Weights of a small image diffusion model.
Training: soap at rate 0.0046, 11100 steps, batches of 128.
Data: trained on photos with spoken descriptions (Open Images, Localized Narratives), 203450 training examples, 7.0 epochs.
Rows from block 3 of a small image diffusion model, named by matrix and row number. Rows with one number belong to one neuron. Each number is 500 + 40 x the weight over its row's rms, rounded and kept within 0 to 999. All counts start at 0. Numbers have three digits each. After the name is the row's rms in percent of the matrix's.
Before each neuron's rows are labels from the 100 images, of 14976 (inputs lightly noised), where the neuron reaches its largest size: "top examples" is what is common among them. Only what is clearly more common there than usual is listed. The data: photos with spoken descriptions (Open Images, Localized Narratives). In brackets: how many of the 100.
# gate: MLP gate (model.blocks.3.mlp.gate.weight, 256x128), inputs 86-127
# fc1: MLP up (model.blocks.3.mlp.fc1.weight, 256x128), inputs 86-127
# fc2: MLP down (model.blocks.3.mlp.fc2.weight, 128x256, transposed), outputs 86-127

top examples: text has "trees" (92); text has "sky" (70); text has "road" (33); text has "grass" (30)
gate.221 157:627502469615505470477511504501531467491466556562504475471485512471513479509562508525458516483510492517484485438486392495499569
fc1.221 142:539411522648453517470465498498513437533512491512451470498461583458478499468485481535476499511513479471466508456467486515516512
fc2.221 117:445523523487450524462584492525536474430483433495516524422515498538478475495555479527492532493490500502492516496562524436478484

top examples: text has "woman" (26)
gate.99 111:481464473510455475643501576505462497499509527471433543556497492483569566526544521513477499509506508434453513448520445449569459
fc1.99 094:401510495522490514585513543542466469449553554514488491556494480536444517428552528505500459499460469487483515479566400471568501
fc2.99 099:502421504545479507539531478465578506477512459547463451557525483505509501497545471477510521428508564518511529557526535493537518

top examples: text has "dark" (28)
gate.107 088:499587471487492561487549500515493509532501579529500523567500491520504486527414529482547485493470527478500544468522614411453507
fc1.107 101:552545491479526557482563499448454541490488524519444431521469493488498480496404484527551501540543494514439502354579530426501461
fc2.107 093:444430489529416523470531561576414556537490512531501445480509497481463497580565450496525467473551488524496526571474582470585588

top examples: text has "wall" (42)
gate.172 110:497451506457472554555502491515508512477482530482519529498499501488547535503503495531511532510483523481476468542495443492551554
fc1.172 100:495520493433515531446544534480536502597471496568563482469471524470493446495422510498522585505510453476482591487523534568445551
fc2.172 110:554435496464532579494490484481553462496493489541479461531544501498505465531445443557519572478476522499549516423528552449396568

top examples: text has "sky" (81); text has "trees" (78); text has "buildings" (27)
gate.215 188:364535509413523500503571501539512525532500492596464529467528478583507482517496517497512507412519562521516449493499507472492519
fc1.215 097:409541506458499506498496506559518496525519455593523535525542525512481467545469495530480481414455541537532515510503559456498545
fc2.215 113:518442411517491489486542496470508544510518494498495455474539519547483498556463481542446501520538601498506537484485421525531425

top examples: text has "white" (29)
gate.222 112:483504519514563431452517407505546501474455483486449461473449520523517546504485592488563572494503448514535432485492561488505482
fc1.222 114:525467492475459521437411418459492501482515522533564410555497495607453546508513518520495508479511391568503459484500555485519501
fc2.222 109:474499515587455502498477559490417498513452484512478504502501500534566479488541507452545438434504594498494481547590462517571471

top examples: text has "sky" (51)
gate.42 102:522451536409517420550483482418520541475592558530499491466500515572472452492497462459555545540482418482513444439504489476446484
fc1.42 102:459532501513428421407461502496550484576466435517549531584473482526507494521515568528484500517492546467512534468554516559495507
fc2.42 099:501431527471473465488557475550576504469520468481471535493490438516537520492507527476433487541515594504467491488463488562540556

top examples: text has "color" (35)
gate.191 109:495471519522493494458468528500516520526557447510487492462580488481533507526446553456506483517534550435473537587558588480463456
fc1.191 112:500561495443464453518512465544457497534506569553495479499457509453542471529492438561539507501455418526481502444484508544538523
fc2.191 110:502505503468477517502502488499494499595463464530503485542520520505455453407538536540502504467445550411433523443546527571471466

top examples: text has "sky" (57)
gate.103 101:455473513532504493534498496488494504496538511472435501469530481501574551470474484485506456581480457528488412504496577474523536
fc1.103 092:429532511509556480508511526551492509479482527523512496424461510476518517464512478479492516550438579490528485468461545469503480
fc2.103 105:619466529537580492532508481504568484474579535552476525537525528494541553542556530502457432408491465471491470493464432463540460

top examples: text has "red" (26)
gate.91 068:531577515475493482488470527491528588490464485496571461500480486509442518453453471499556461470513563448612420459514496503475496
fc1.91 111:524487464489509537527448509517463553510529570430494479478549465478499543443447501499530464526466570480439507483512506511489603
fc2.91 090:482465476532529463453480481498568506459521535568474526487497474467480472483531521496498537487455590549510522482564513479492424

top examples: text has "color" (37)
gate.176 089:518472477461543531489519515475466474542469472488571481447508484541516462453556484416472451450459473568599423514552479464549505
fc1.176 089:492520475489484523554477500575447474498531493430468471426490452482497437517545470472537524432432452486493500492558510491475513
fc2.176 085:514492437507570510550464517452463518489476462498607469409428508540510528562422462476527470405510469509524527522507497489451484

top examples: text has "grass" (36)
gate.126 106:507506489534530466504489509431450519526449439506552499558458507519550490563599481475477477475464476507533505464457437481486547
fc1.126 106:507517470480476436470504510507501507516534459467472526510526517449495495506523540578489467588483516505443509567489541479506508
fc2.126 101:541539582529547522536456518522471459436489561490515517511497477560546449471461509516527500480482527510496467438590475511387422

top examples: text has "flowers" (28)
gate.62 113:528474460539533540541448510518591488447414510533476499481500511531566531538467507480548492440534499476519462448536421543464506
fc1.62 112:527509538537501501506477546520482467440531537499432532504474451604462477481542460482554518513491535523555476415502458542471486
fc2.62 103:488543497478486478509526467532472464473495538508478456527535520489487533491497511482506471467452500551440475568437538457546496

top examples: text has "sky" (79); text has "trees" (76); text has "grass" (35)
gate.60 094:517532490510474524508540497502534515451535516493538502404436485484440474509478418487531608472497548524476549548499462507505468
fc1.60 096:468511510430465489387445498443497516454487526460484505573569516463425467465493469459483470504484474517473480529457547534491527
fc2.60 091:571485480524503426518472488431468444488584526488529456523539553504460469508548505505463452485495529448492475386502446451493488

top examples: text has "sky" (56)
gate.244 103:532504479486595468501444509474510539503491431524560505473470490505518464549441542549440498522483459469465570538478438528559467
fc1.244 102:571513518501584428476510480511456448538499507435533516496568574573547508576523503543434468540454521528476482463505494435468515
fc2.244 100:496509469452534513517521511521410487542546554430532473515560456568463496388490446463512560415477525484559506483470493520468578