Weights of a small image diffusion model: width 128.
Rows from block 3 of a small image diffusion model, named by matrix and row number. Rows with one number belong to one neuron. Each number is 500 + 50 x the weight over its row's rms, rounded and kept within 0 to 999. All counts start at 0. Numbers have three digits each. After the name is the row's rms in percent of the matrix's.
Before each neuron's rows are labels from the 100 images, of 14976 (inputs lightly noised), where the neuron reaches its largest size: "patch colour" is the nearest of a few named colours to the mean colour under the peak. Only what is clearly more common there than usual is listed. The data: photos with spoken descriptions (Open Images, Localized Narratives).
# gate: MLP gate (model.blocks.3.mlp.gate.weight, 256x128), inputs 43-85
# fc1: MLP up (model.blocks.3.mlp.fc1.weight, 256x128), inputs 43-85
# fc2: MLP down (model.blocks.3.mlp.fc2.weight, 128x256, transposed), outputs 43-85

patch colour: black; white
gate.219 065:548519487556440552419473500518543486515477519443623511518403523595611491555562525498474513533513477454410490520483436555512456530
fc1.219 160:460545473454469558514490531519518540505476452486464446488507509486481414466406530426489555499495463481482489414491524511492440496
fc2.219 145:520436537454564453478516425508404556506537563449512499497486469461562498466461498467465434489566487447518473466536477498496558507

patch colour: black
gate.120 089:491424493441515520433369544499491605584562555418523487526480556584449465339489556533473569483539508420527579526459471442516588441
fc1.120 096:588513404533495524353468514592521541518441531532512491583516478541509518534634491524494384571484519495537484467593395445484498442
fc2.120 102:560541549413595498450419439532514611572468519494625587556437553485538562487534493494509463529497447506476402512512538435485521499

patch colour: grey
gate.60 094:453546465423414436552531455434404606486487531479431516401438526404521446423410471518570554522490556450555394491464517477547548454
fc1.60 096:518442502537478548546437530471437472479506487489509501467491488517456446602483476399410416593575393530457536502525456525409421526
fc2.60 091:513574571512446525437524444532452427526550567477479513552509477364484529444501543459493501496594446491615477532495502478537520483

patch colour: black
gate.140 077:490454537457591509471480530463516553436458447424474473481395589482494421488531474523658497548457467558552451533516564495504487472
fc1.140 088:548523504576514448449515532593538509457563492511504545571599386447535490511457543515409481446476582499470440487488441482385533385
fc2.140 084:544548502413546544565605505530444427539499492531550473485502532430507407557439462539570565422494530508459471528538492489469544504

patch colour: pink
gate.155 099:536479571639542473516502508460560498547533511488513498486520479460572574437522515562600513483447569454452502557527497502584483467
fc1.155 109:474518476391500472538441402485461508459403414499493519505496464458437443576575559461359520525556436545563543517513450507445536465
fc2.155 102:453553480567367482482432430502436480468468541485535497490437526581531435553512458507546508468558523590509457483479493470434441511

patch colour: grey
gate.216 085:512482447492449475478522552478491495633491505445492397653482471516487471512531392583483541503461515561560517507507500490477440334
fc1.216 100:496520454473554475472512473488398556542554463380641494515623521437526460412553566597559510479526530491577504523454510475473422574
fc2.216 080:486513497554517511442488530464481456385428606533484519431463564449428498497424569598477471456485511494530508436578449398452426659

patch colour: cyan
gate.157 072:568420529381488593468506600506544436484484492545583511492456547534474512610541526526557564570431586526502504550521495543437449474
fc1.157 161:545369512531544483531533450519449483509579581590442459492452501567496478535497523534490618536511473483542481531488579507611533530
fc2.157 133:516526534429485532550526489491484539472393551347519531529510487513421489456506497526467478503524506505536521553609519598487502513

patch colour: grey
gate.56 108:464471482600392548629397484511548420468503455464452485553432444516458463527388492506479483485481442478476580518487492534543465503
fc1.56 110:473455426545526517526364443530580517485497536559538518544511399544480485544535504590494522470501395559562521568554536544509551525
fc2.56 119:535515505501606547602457517413429498474459471498562481535539462499461588489448508406535498526496615540508463563472492534462492487

patch colour: pink
gate.66 127:464483438546557504563482603513465550595426498537518503572542488533520434476544535505507565478502470499554489437424469442521497439
fc1.66 100:414544505396459547451452319484546511480558393549492461489512569447566515534493529617537525558514543511504542564494518492519462461
fc2.66 110:457556561431524566497518542479515531510443482406524526513530531491437448617530526415585507455525473480564517499442540484496525528

patch colour: grey
gate.104 094:554447579527472501484389380470489509486445504524467444460453488381466494430524463527401506505463553462504555537543411465436473433
fc1.104 089:493457475606463520622491404446417507500469472533395552569465480515452508452620559425465492494557526499527536599478482520544504472
fc2.104 089:471467494425582491553500564505567526508507539518475503469536515599453567506559507461399541542513456463444449532439548529590500476

patch colour: grey
gate.67 104:400540505411473422511523439490511537495452531524500479551509597557506479446445527390524424489440457422559565463501560518525559532
fc1.67 098:506517441572470600530501439513492496486517471617460505520470531584568525567470504553487640576580433501533514469491421569550515555
fc2.67 099:400504510462556408435433463493441567476452552548573486518510551554556428477514501577552623423537484501459525480511445515468550499

patch colour: black
gate.116 066:586616589467473583538490353540497499499513479494494447531506545579590569496496518515467476435486511483478549479555499542535413526
fc1.116 168:561607465494418485428542517450484526498489475459530585540443490445488445490491470487501423411489626463476467617437455506546526524
fc2.116 146:569466512526589515491493422491520476478495448542512533461524494523545552486469503432485603394534365541580490640415496535483450508

patch colour: cyan; blue
gate.211 080:486493589535522522496430594529470450398483556635461583551584522536516446449574484470536591528475520482516522510508518503489500527
fc1.211 085:428468383493489473516503602575583496540466498408508507525455605507553525551572464518568374494438533470458424479446525486501467516
fc2.211 104:505458490499504567459444488536461482478493505417474474494511472417532588562412460526488497521449493547491415501502520569465526503

patch colour: cyan; white
gate.3 126:591478529507482571458514464527486483511497469546457511475546476544537630400570518557473492545420467463509564567494486526562409559
fc1.3 083:515508445435559549516466567527561487429532556425552572476473538527533533552602502625476517521514543505427411487499526548417519438
fc2.3 092:565511458476510576537435481510470517552442534540476507433511431484516497551481508571550535540549501471472395527474531533526572525

patch colour: black
gate.5 089:462492528466469503461407539529542589401494647511386490598449531544425600523520621523482531494485499492478460445557531600485628409
fc1.5 128:465540582515476486524548425461644465596478510515421458632489518502454435515536381535506475434608530505476501494384539549522503433
fc2.5 128:441597459533489559470432569453484470467482513517530445481518592471450526499534494411530466387522435472541405490508520577464460500

patch colour: black
gate.171 067:491505387454446478501447468569556480454600551543507470620519505556518488443532551539465545562498562614457579508473525470468512480
fc1.171 138:453445531504491623437488509492455425481593474526529515504485515526447458548502452563609511499536465493482501525425579486550490475
fc2.171 114:351449434537482541407564511509523488522485550505474485484489547507498472523514494457501562439529500509559533520471520411540556558