From a checkpoint of a small image diffusion model.
Training: 11100 steps, batches of 128.
Rows from block 4 of a small image diffusion model, named by matrix and row number. Rows with one number belong to one neuron. Each number is 500 + 40 x the weight over its row's rms, rounded and kept within 0 to 999. All counts start at 0. Numbers have three digits each.
After each neuron's rows are labels from the 100 images, of 14976 (inputs lightly noised), where the neuron reaches its largest size: "responds to" is what is common among them. Only what is clearly more common there than usual is listed. The data: photos with spoken descriptions (Open Images, Localized Narratives). In brackets: how many of the 100.
# gate: MLP gate (model.blocks.4.mlp.gate.weight, 256x128), inputs 64-127
# fc1: MLP up (model.blocks.4.mlp.fc1.weight, 256x128), inputs 64-127
# fc2: MLP down (model.blocks.4.mlp.fc2.weight, 128x256, transposed), outputs 64-127

gate.174:487476507435510498543555449485512543446499466512449496524531519522546505484567469517480545544565520571503427455486483464468478524560491517420525512466470517572538531503490452522472580476513447
fc1.174:484475441530442485536432485584510464518479509540614540508521558524426535533473523472494464491570435501525514450470490522501445554503517522519515472501473451525488510513499532510474536491552496
fc2.174:475484479469598491490596381526390484541467427533533565507494458503528499511502463500556440490534441486459460530526508559484483512411557465521477480505499533556509487508480545548529477441532474
responds to: text has "sky" (59)

gate.185:497507485455518503485481515505486466465540574511547479519576443478481537537484489542515505513521452471520547547533539473492525517430430425497522475514507485458497476491409464452519487532472599
fc1.185:500520521461442494466478538477484469442441537496396496591540520490475609534539500532504501489459448506508536502497495481527485389523466523454493536461485543505500435524489487412511505475474565
fc2.185:515469507559486486612512487504481428525444550424480507487503463469500512528585481491469522403512520447531532528527488473504458537472528519473495438535543400556509512508538493475492518510492597
responds to: text has "red" (26)

gate.87:531447517495536441572519574533497453553465457543432512492521424518495475415560439484531419484455488501505556470472528512510452529488491451522470486510437486461464422533491482520492560525520489
fc1.87:579394490472549458530553470467552521489573463559520523539581492520546492456478542503618492486469506559530554568446546486441502446568545482482486529416477552535551504499470546519529567514470504
fc2.87:449457488478516547431415513460517525587466586513542468514535511503481579505532493561417421500498519501494518526466451465487536509508547504445516469443522556481518481517484521464490577502508532
responds to: text has "color" (31); text has "red" (29)

gate.182:533548496493479579502529585549415431451486482462494524551515502516501538515467535568503464497463491478424468494496554450468599494491538463460525558484523491489491474443526622471479585456412462
fc1.182:519509520521502507540474490443518577532499447551453482467490467502508497461470402619467416484499440535524514488509486492527421488483551456490517476537472539531539432466538464510511517531477427
fc2.182:482437456494516516540420540486569509530502561570530508437465478468530524487479436509397510514489562499589561483473510490523553516479417460467504537581548491531452475503507461449516469492511523
responds to: text has "trees" (62); text has "sky" (52)

gate.132:546514554521533536488608462512535420490492527505470549534542515559531493484467527496505555452474568443546445535466444528561491557502492530493472405516503505386505486502514474470444501466441453
fc1.132:498513538486490471491600502463486456420495500446540482516533439513477496493523494569623471508556572507551461499483537539559497478512479505518518490486468470374500505495517489493460509570490504
fc2.132:523504515497459510494463433534490538473568562550559455478492463491407445482396474483565527522546514495487472450539588464483527493410461467514472560531471455562475461513513494440424517531488476
responds to: text has "sky" (51); text has "grass" (26)

gate.99:445451423531500532486489539519484504556491475553505477470499508500490507512524478440464432513468535426553422427550543488469443520469429506493471533469419506532492454480511477544484413513487525
fc1.99:495471491488483517415494494470536464529548464498422525497443504420529502621461509588457529511514453500479533532460484514553457445570483534468450526492536520553455487521473531440526512453471498
fc2.99:477518531547529482453358582505462535489477511502502509473504524523476478505519415499500462472526455505565574464393544398509550529555482461467486453507493474589510452518529501508501475490490485
responds to: text has "holding" (39)

gate.134:557517499468549502545530429475531488484537465468474467463492512485510502498458438526508527524527455475483543545524463524492476512493582459560474574471488551483488447497499523557513539496560429
fc1.134:451507460503487478501521467520543463481539475512461515467463467504523534476536548524532541498499546482503521487512437620451443585492557538486499495466459509475503483512492502535553609489569457
fc2.134:569481501498551475522519432513480453520470496429556545482451491496481473515505421478536488530521510472446562587508471389433495512477450426463450504533485494569535509459463441428445469547548513
responds to: text has "sky" (61)

gate.177:480492471545487504455487559480457544555555522500514586489513523475567397480525489501494559511451541532471579526506517502507454556512466511517498432353523535427512436560478514496530459532443515
fc1.177:449466526523473428515499570475475581474551503527464488475472500484499438511478542484509499517467515527543513504513442541521508542456525495516443445443537498400515461542485549496507488510434461
fc2.177:507503493477512475506423597478534612519525491448504501487519461478539434473455483443490472512494529521468477456491458503526557538526509524485448427642512497435499473495501475527457536531439434
responds to: text has "sky" (50); text has "grass" (26)

gate.128:504546439460511525438453492521554525512557501530500465495486479551471557444454375497519442486467525546437461519475461509525492455551435476510482529466482529488507574478456402507506486512498570
fc1.128:484499446505570410466510526505521460573618510542511508477523495511521516487502475516511486537469420495517526453485500556507579542406517538482493505496495535523526468386527557479517547456573529
fc2.128:522496502432476436508483485522537579488468510494449490617498494493497567489551429473519530471492400465538456472495528492498494484412564472475481405515530501501443547444443555477509506524521526
responds to: text has "red" (29)

gate.94:420567455528518463547458477520505506485499408509432589495541562479443547456483510487467436547547480512509503501526530472499616492477498471489501499498520439461524502500516434468517546538523466
fc1.94:536475517551569511490439529501545521549434534488543428534451570458519471452526507514622520534469544520471459480510592513533438478467557502578523537537570486437509446543534508516496508489499564
fc2.94:559494413469484511454529487431523457497554482527577556498535464557541529539557527505484442490468453464513546468453473487451525520577502480580571475530445449482528494547497509540475460452474431
responds to: text has "sky" (61); text has "blue" (25)

gate.227:516516503521502446632521521458463462483460445489456441479527499491506434498535489507501478521534495474461448456512543489508459507568584472430512545517501515442504524519492502519492506505476477
fc1.227:467596526508536492520489531547467536428516500485477512475459458502500423470537485506503512505511485545480406526487501557466485526495530549460465478510577579461566497504474419488487561456501494
fc2.227:510501508498459501555527497477526476505513520450542445504516518493490526507516451512489542526445472484515518498463554405503514522492433462542471518490410443394487549528517442492452531555444491
responds to: text has "sky" (50)

gate.178:501489504497541470575580607488412521471449487488480570536474467486474452507528440503551543574531442540479486450447526487468469486454493517445412476473508532476484492485514501470498506449471452
fc1.178:508518585490541489493528558519457554535493517502538481525553504551462499486470469525491545551451454547525528458471531529464529533505503503471490455562566521443483539456491538407496446429480441
fc2.178:452596560498507519581519450536561487427491514520470579497479477520509487517512517567516503535586454499512511469495505555467493478476511550533466540525457536539505518504492583520438446532469474
responds to: text has "sky" (52)