python train.py --conditioning="none" --cond_dim=192 --fused_qkv=true --lr=0.0046 --beta1=0.9 --epochs=7.0 --final_lr_fraction=0 --adamw_weight_decay_other_params=0.05
Rows from block 7 of a small image diffusion model, named by matrix and row number. Rows with one number belong to one neuron. Each number is 500 + 40 x the weight over its row's rms, rounded and kept within 0 to 999. All counts start at 0. Numbers have three digits each.
Before each neuron's rows are labels from the 100 images, of 14976 (inputs lightly noised), where the neuron reaches its largest size: "responds to" is what is common among them. Only what is clearly more common there than usual is listed. The data: photos with spoken descriptions (Open Images, Localized Narratives).
# gate: MLP gate (model.blocks.7.mlp.gate.weight, 256x128), inputs 0-42
# fc1: MLP up (model.blocks.7.mlp.fc1.weight, 256x128), inputs 0-42
# fc2: MLP down (model.blocks.7.mlp.fc2.weight, 128x256, transposed), outputs 0-42

responds to: text has "sky"
gate.242:542429429490466581551560518423501534477482482515443456447499528571520471374541462535543509454544476549536467492500541499467474533
fc1.242:464523534481532477552535462504479510514497501507535477582539503545457519481476495507472531457495511443365507491487551464549510567
fc2.242:505489447522509415499470576465515563478482515477488565547514555636523517446541521446443566473510500363516526476516557546522475453

responds to: text has "people"
gate.171:536459499403535527446471539559454559522547488506477484575485524492445518529498492469504457460478454526499476483525499531491523515
fc1.171:508503539475505494464495431506516486574547523488529459510493468544546550521476511500464460470493438490492436457427508515498385543
fc2.171:549490598515482500496568494500451424580480490487525490562467532536502492467462535466524516546472483505506459556538507536510587557

responds to: text has "white"; text has "black"
gate.52:462492473570502384558558546455539469526504508470486614491476487473556440468520473483551514475494493519502547512472478455603597448
fc1.52:470536526557502480524465560573538469492530481478500549481513522486494488529477483500493489481484502635484453515485533521564567482
fc2.52:507518516491499458523494485479472539418491484501488529502503484431461497510524559526420519507535486465501484481414452508528406486

responds to: text has "flowers"
gate.17:497503472481472476467448471453469497513525425547501495442462421430461466513506486495477460513495487420448520520443448502434505471
fc1.17:447553487547509573539475387488511522501552471505382532501491500509529495463489530455463471538571565464513478494477561523554442550
fc2.17:523504507443534420473553433487456528465518524488496434519530536511498468496429471521536548563527483444515491547508435503477488536

responds to: text has "grass"
gate.84:471564474426480476508527512486561527484459476486483497488442504478500475500527457453501427495524524494427502558463490504505507547
fc1.84:471501514405452516472496517502542498501536569516549492518542374546475516486551557453497479538479466458526588571485469463572465478
fc2.84:522528502499514505422525489450505438566496540499496536482554417494552481445532450520497442538438529484538446513488528537543523544

responds to: text has "wall"; text has "holding"; text has "two"
gate.147:491519456483429505506407534507482481511451438407495562496499492481497539570562442512517441468513512515439502505482501528504502502
fc1.147:509534458505580454524551507511497556526526523606528505532493531522529475372447519557471597546487490490521467497555547387502547458
fc2.147:526522472507399641559489532482537431588513473412474454505502470562493506457524509518483520456515488509488504504481508566517478395

responds to: text has "black"
gate.91:566487539505480552454455539453459450445525492533510517506482526498488458542565588528462502421488499478468447547520456503484532466
fc1.91:504504537540550584577459468416567534532495468467490463479479525492503436452484473538532545419470511538433553445520568488475511501
fc2.91:426484585516486593486446464501560479479489527471559487481485470495481461438490514377495474582531460546522473466481446468523478527

responds to: text has "plants"; text has "flowers"
gate.120:481589540547552502456522449438484507515549528425551483487514508506503504520486559502509407524364578516437553480482531443511527453
fc1.120:478442500535488512481531510513496543432499472596502516508483506511503470494561478550503506478589500503492449453465470477462498511
fc2.120:559555427475472531538510492462462496406487513568467526489505533511470443521452446533483431514421505510500523531438429546527524518

responds to: text has "color"
gate.255:418472579554487426521479404467500488502506490489501495543513454507491499527480585487510476454492480438501538557474498569464503476
fc1.255:540482470506559484450570488535481481558448491474447435595455504445485417489528501494494481513471537462525490463509492460539507519
fc2.255:534517547525499474472533577433503488490542492505538481553431577520447422487547547442521530519516513592549516478494550504480500490

responds to: text has "flowers"
gate.55:552474466515470582535505624477450522508482487479550561532477513542525543472518539518502488534480479537465529520489459485442493494
fc1.55:508451522502520480539494497475547446567532449551446556483431474467529519537516466470438468471556461513463494500466543497508500549
fc2.55:462461525558566499550535471450560580516539514515525480509516465484503512451411474461557497500492489529444526519464518519555525503

responds to: text has "wall"; text has "holding"; text has "wearing"; text has "two"
gate.163:447527509509346503511461535532450487399506473537488496522521519500478523520509455491537490484472517486515517474473469502513473494
fc1.163:484524441500470491494494442479492440503458531481496488525469394534514477528536456471524571477518535619483474546545425527502510451
fc2.163:580532496567518572446513421494525483521487502574476518469539455558503433506532490512496510531501518548506518572491597560539540474

responds to: text has "flowers"
gate.252:481542499462496551489533441531470518479522545511473515495501439501549467462492497459427506478461556461545482450484549511553462535
fc1.252:490491551467438588517475485511468483489349410527507517504408475513512506548487465432479523535462468467452488454531456510468456455
fc2.252:486521425542488425441490504530431497534464526460465501480551495503504457510470498534489515543501511485517504450408537492478424504

responds to: text has "flowers"
gate.22:432507565487491482446515399472454447420493478501478500496493472530529548489479553472464499520460534537479480483469545493535519478
fc1.22:554482517443461608499477551540556474480493530476499456509474513483503498487531516539522518489536523557512505495548484419537535488
fc2.22:492528570525449515468466601502499426450464469470481521494451521526511581470530497456473520500479544458502429491536523425499472513

responds to: text has "plants"
gate.9:500511484465513507581471510474500547429517576535559488529468488481507514511492524558487531504484503524542527504412494519563511479
fc1.9:451460517549563555526520529516431462460519505569562539444507508533553519565470497579532435425520467565528471481473514555532541528
fc2.9:493481482443509517510535459498471495469502512519559459503536438501408412588495529558443454461524519496464485535492411566466509536

responds to: text has "sky"; text has "buildings"
gate.203:492520530446507541429528427478488459529473509539482511499498543581523491443495607418569528460515517525496527569490483496491502504
fc1.203:395513542455515486474519451476429520518494534585521487500489518501443549495538531470504430497491527449494526497491472538516476460
fc2.203:558595536520465493530519467508510561480481523491476503452508476537487484488560511457453437493448486473490528485502447576538567474

responds to: text has "sky"
gate.49:519502469413497563537526391460564515544467478468523501473458561531465498448541523546587484492556477501482465507525517540522533420
fc1.49:492500520519555481399476534504423465526541461523474569503518496497517521499482481462479518543519481490530542497461459454509511557
fc2.49:519461589535502539485484409459518503487533496505488480526584499440435467502518555530534465557556498563525458533495550519475488443

responds to: text has "woman"
gate.32:524476415412546495504490428528524519506483491459444544486512548457531487541476584500507477490531454563427429543525463492514496481
fc1.32:565538534499651469437483524482448480503492520452478558473453573509574453500544531512468399502491523488509463544470489538479524532
fc2.32:498524467534443446450446488439557543483475503589521504506466490451499524487505496487505516499431512477484596499486539419490518467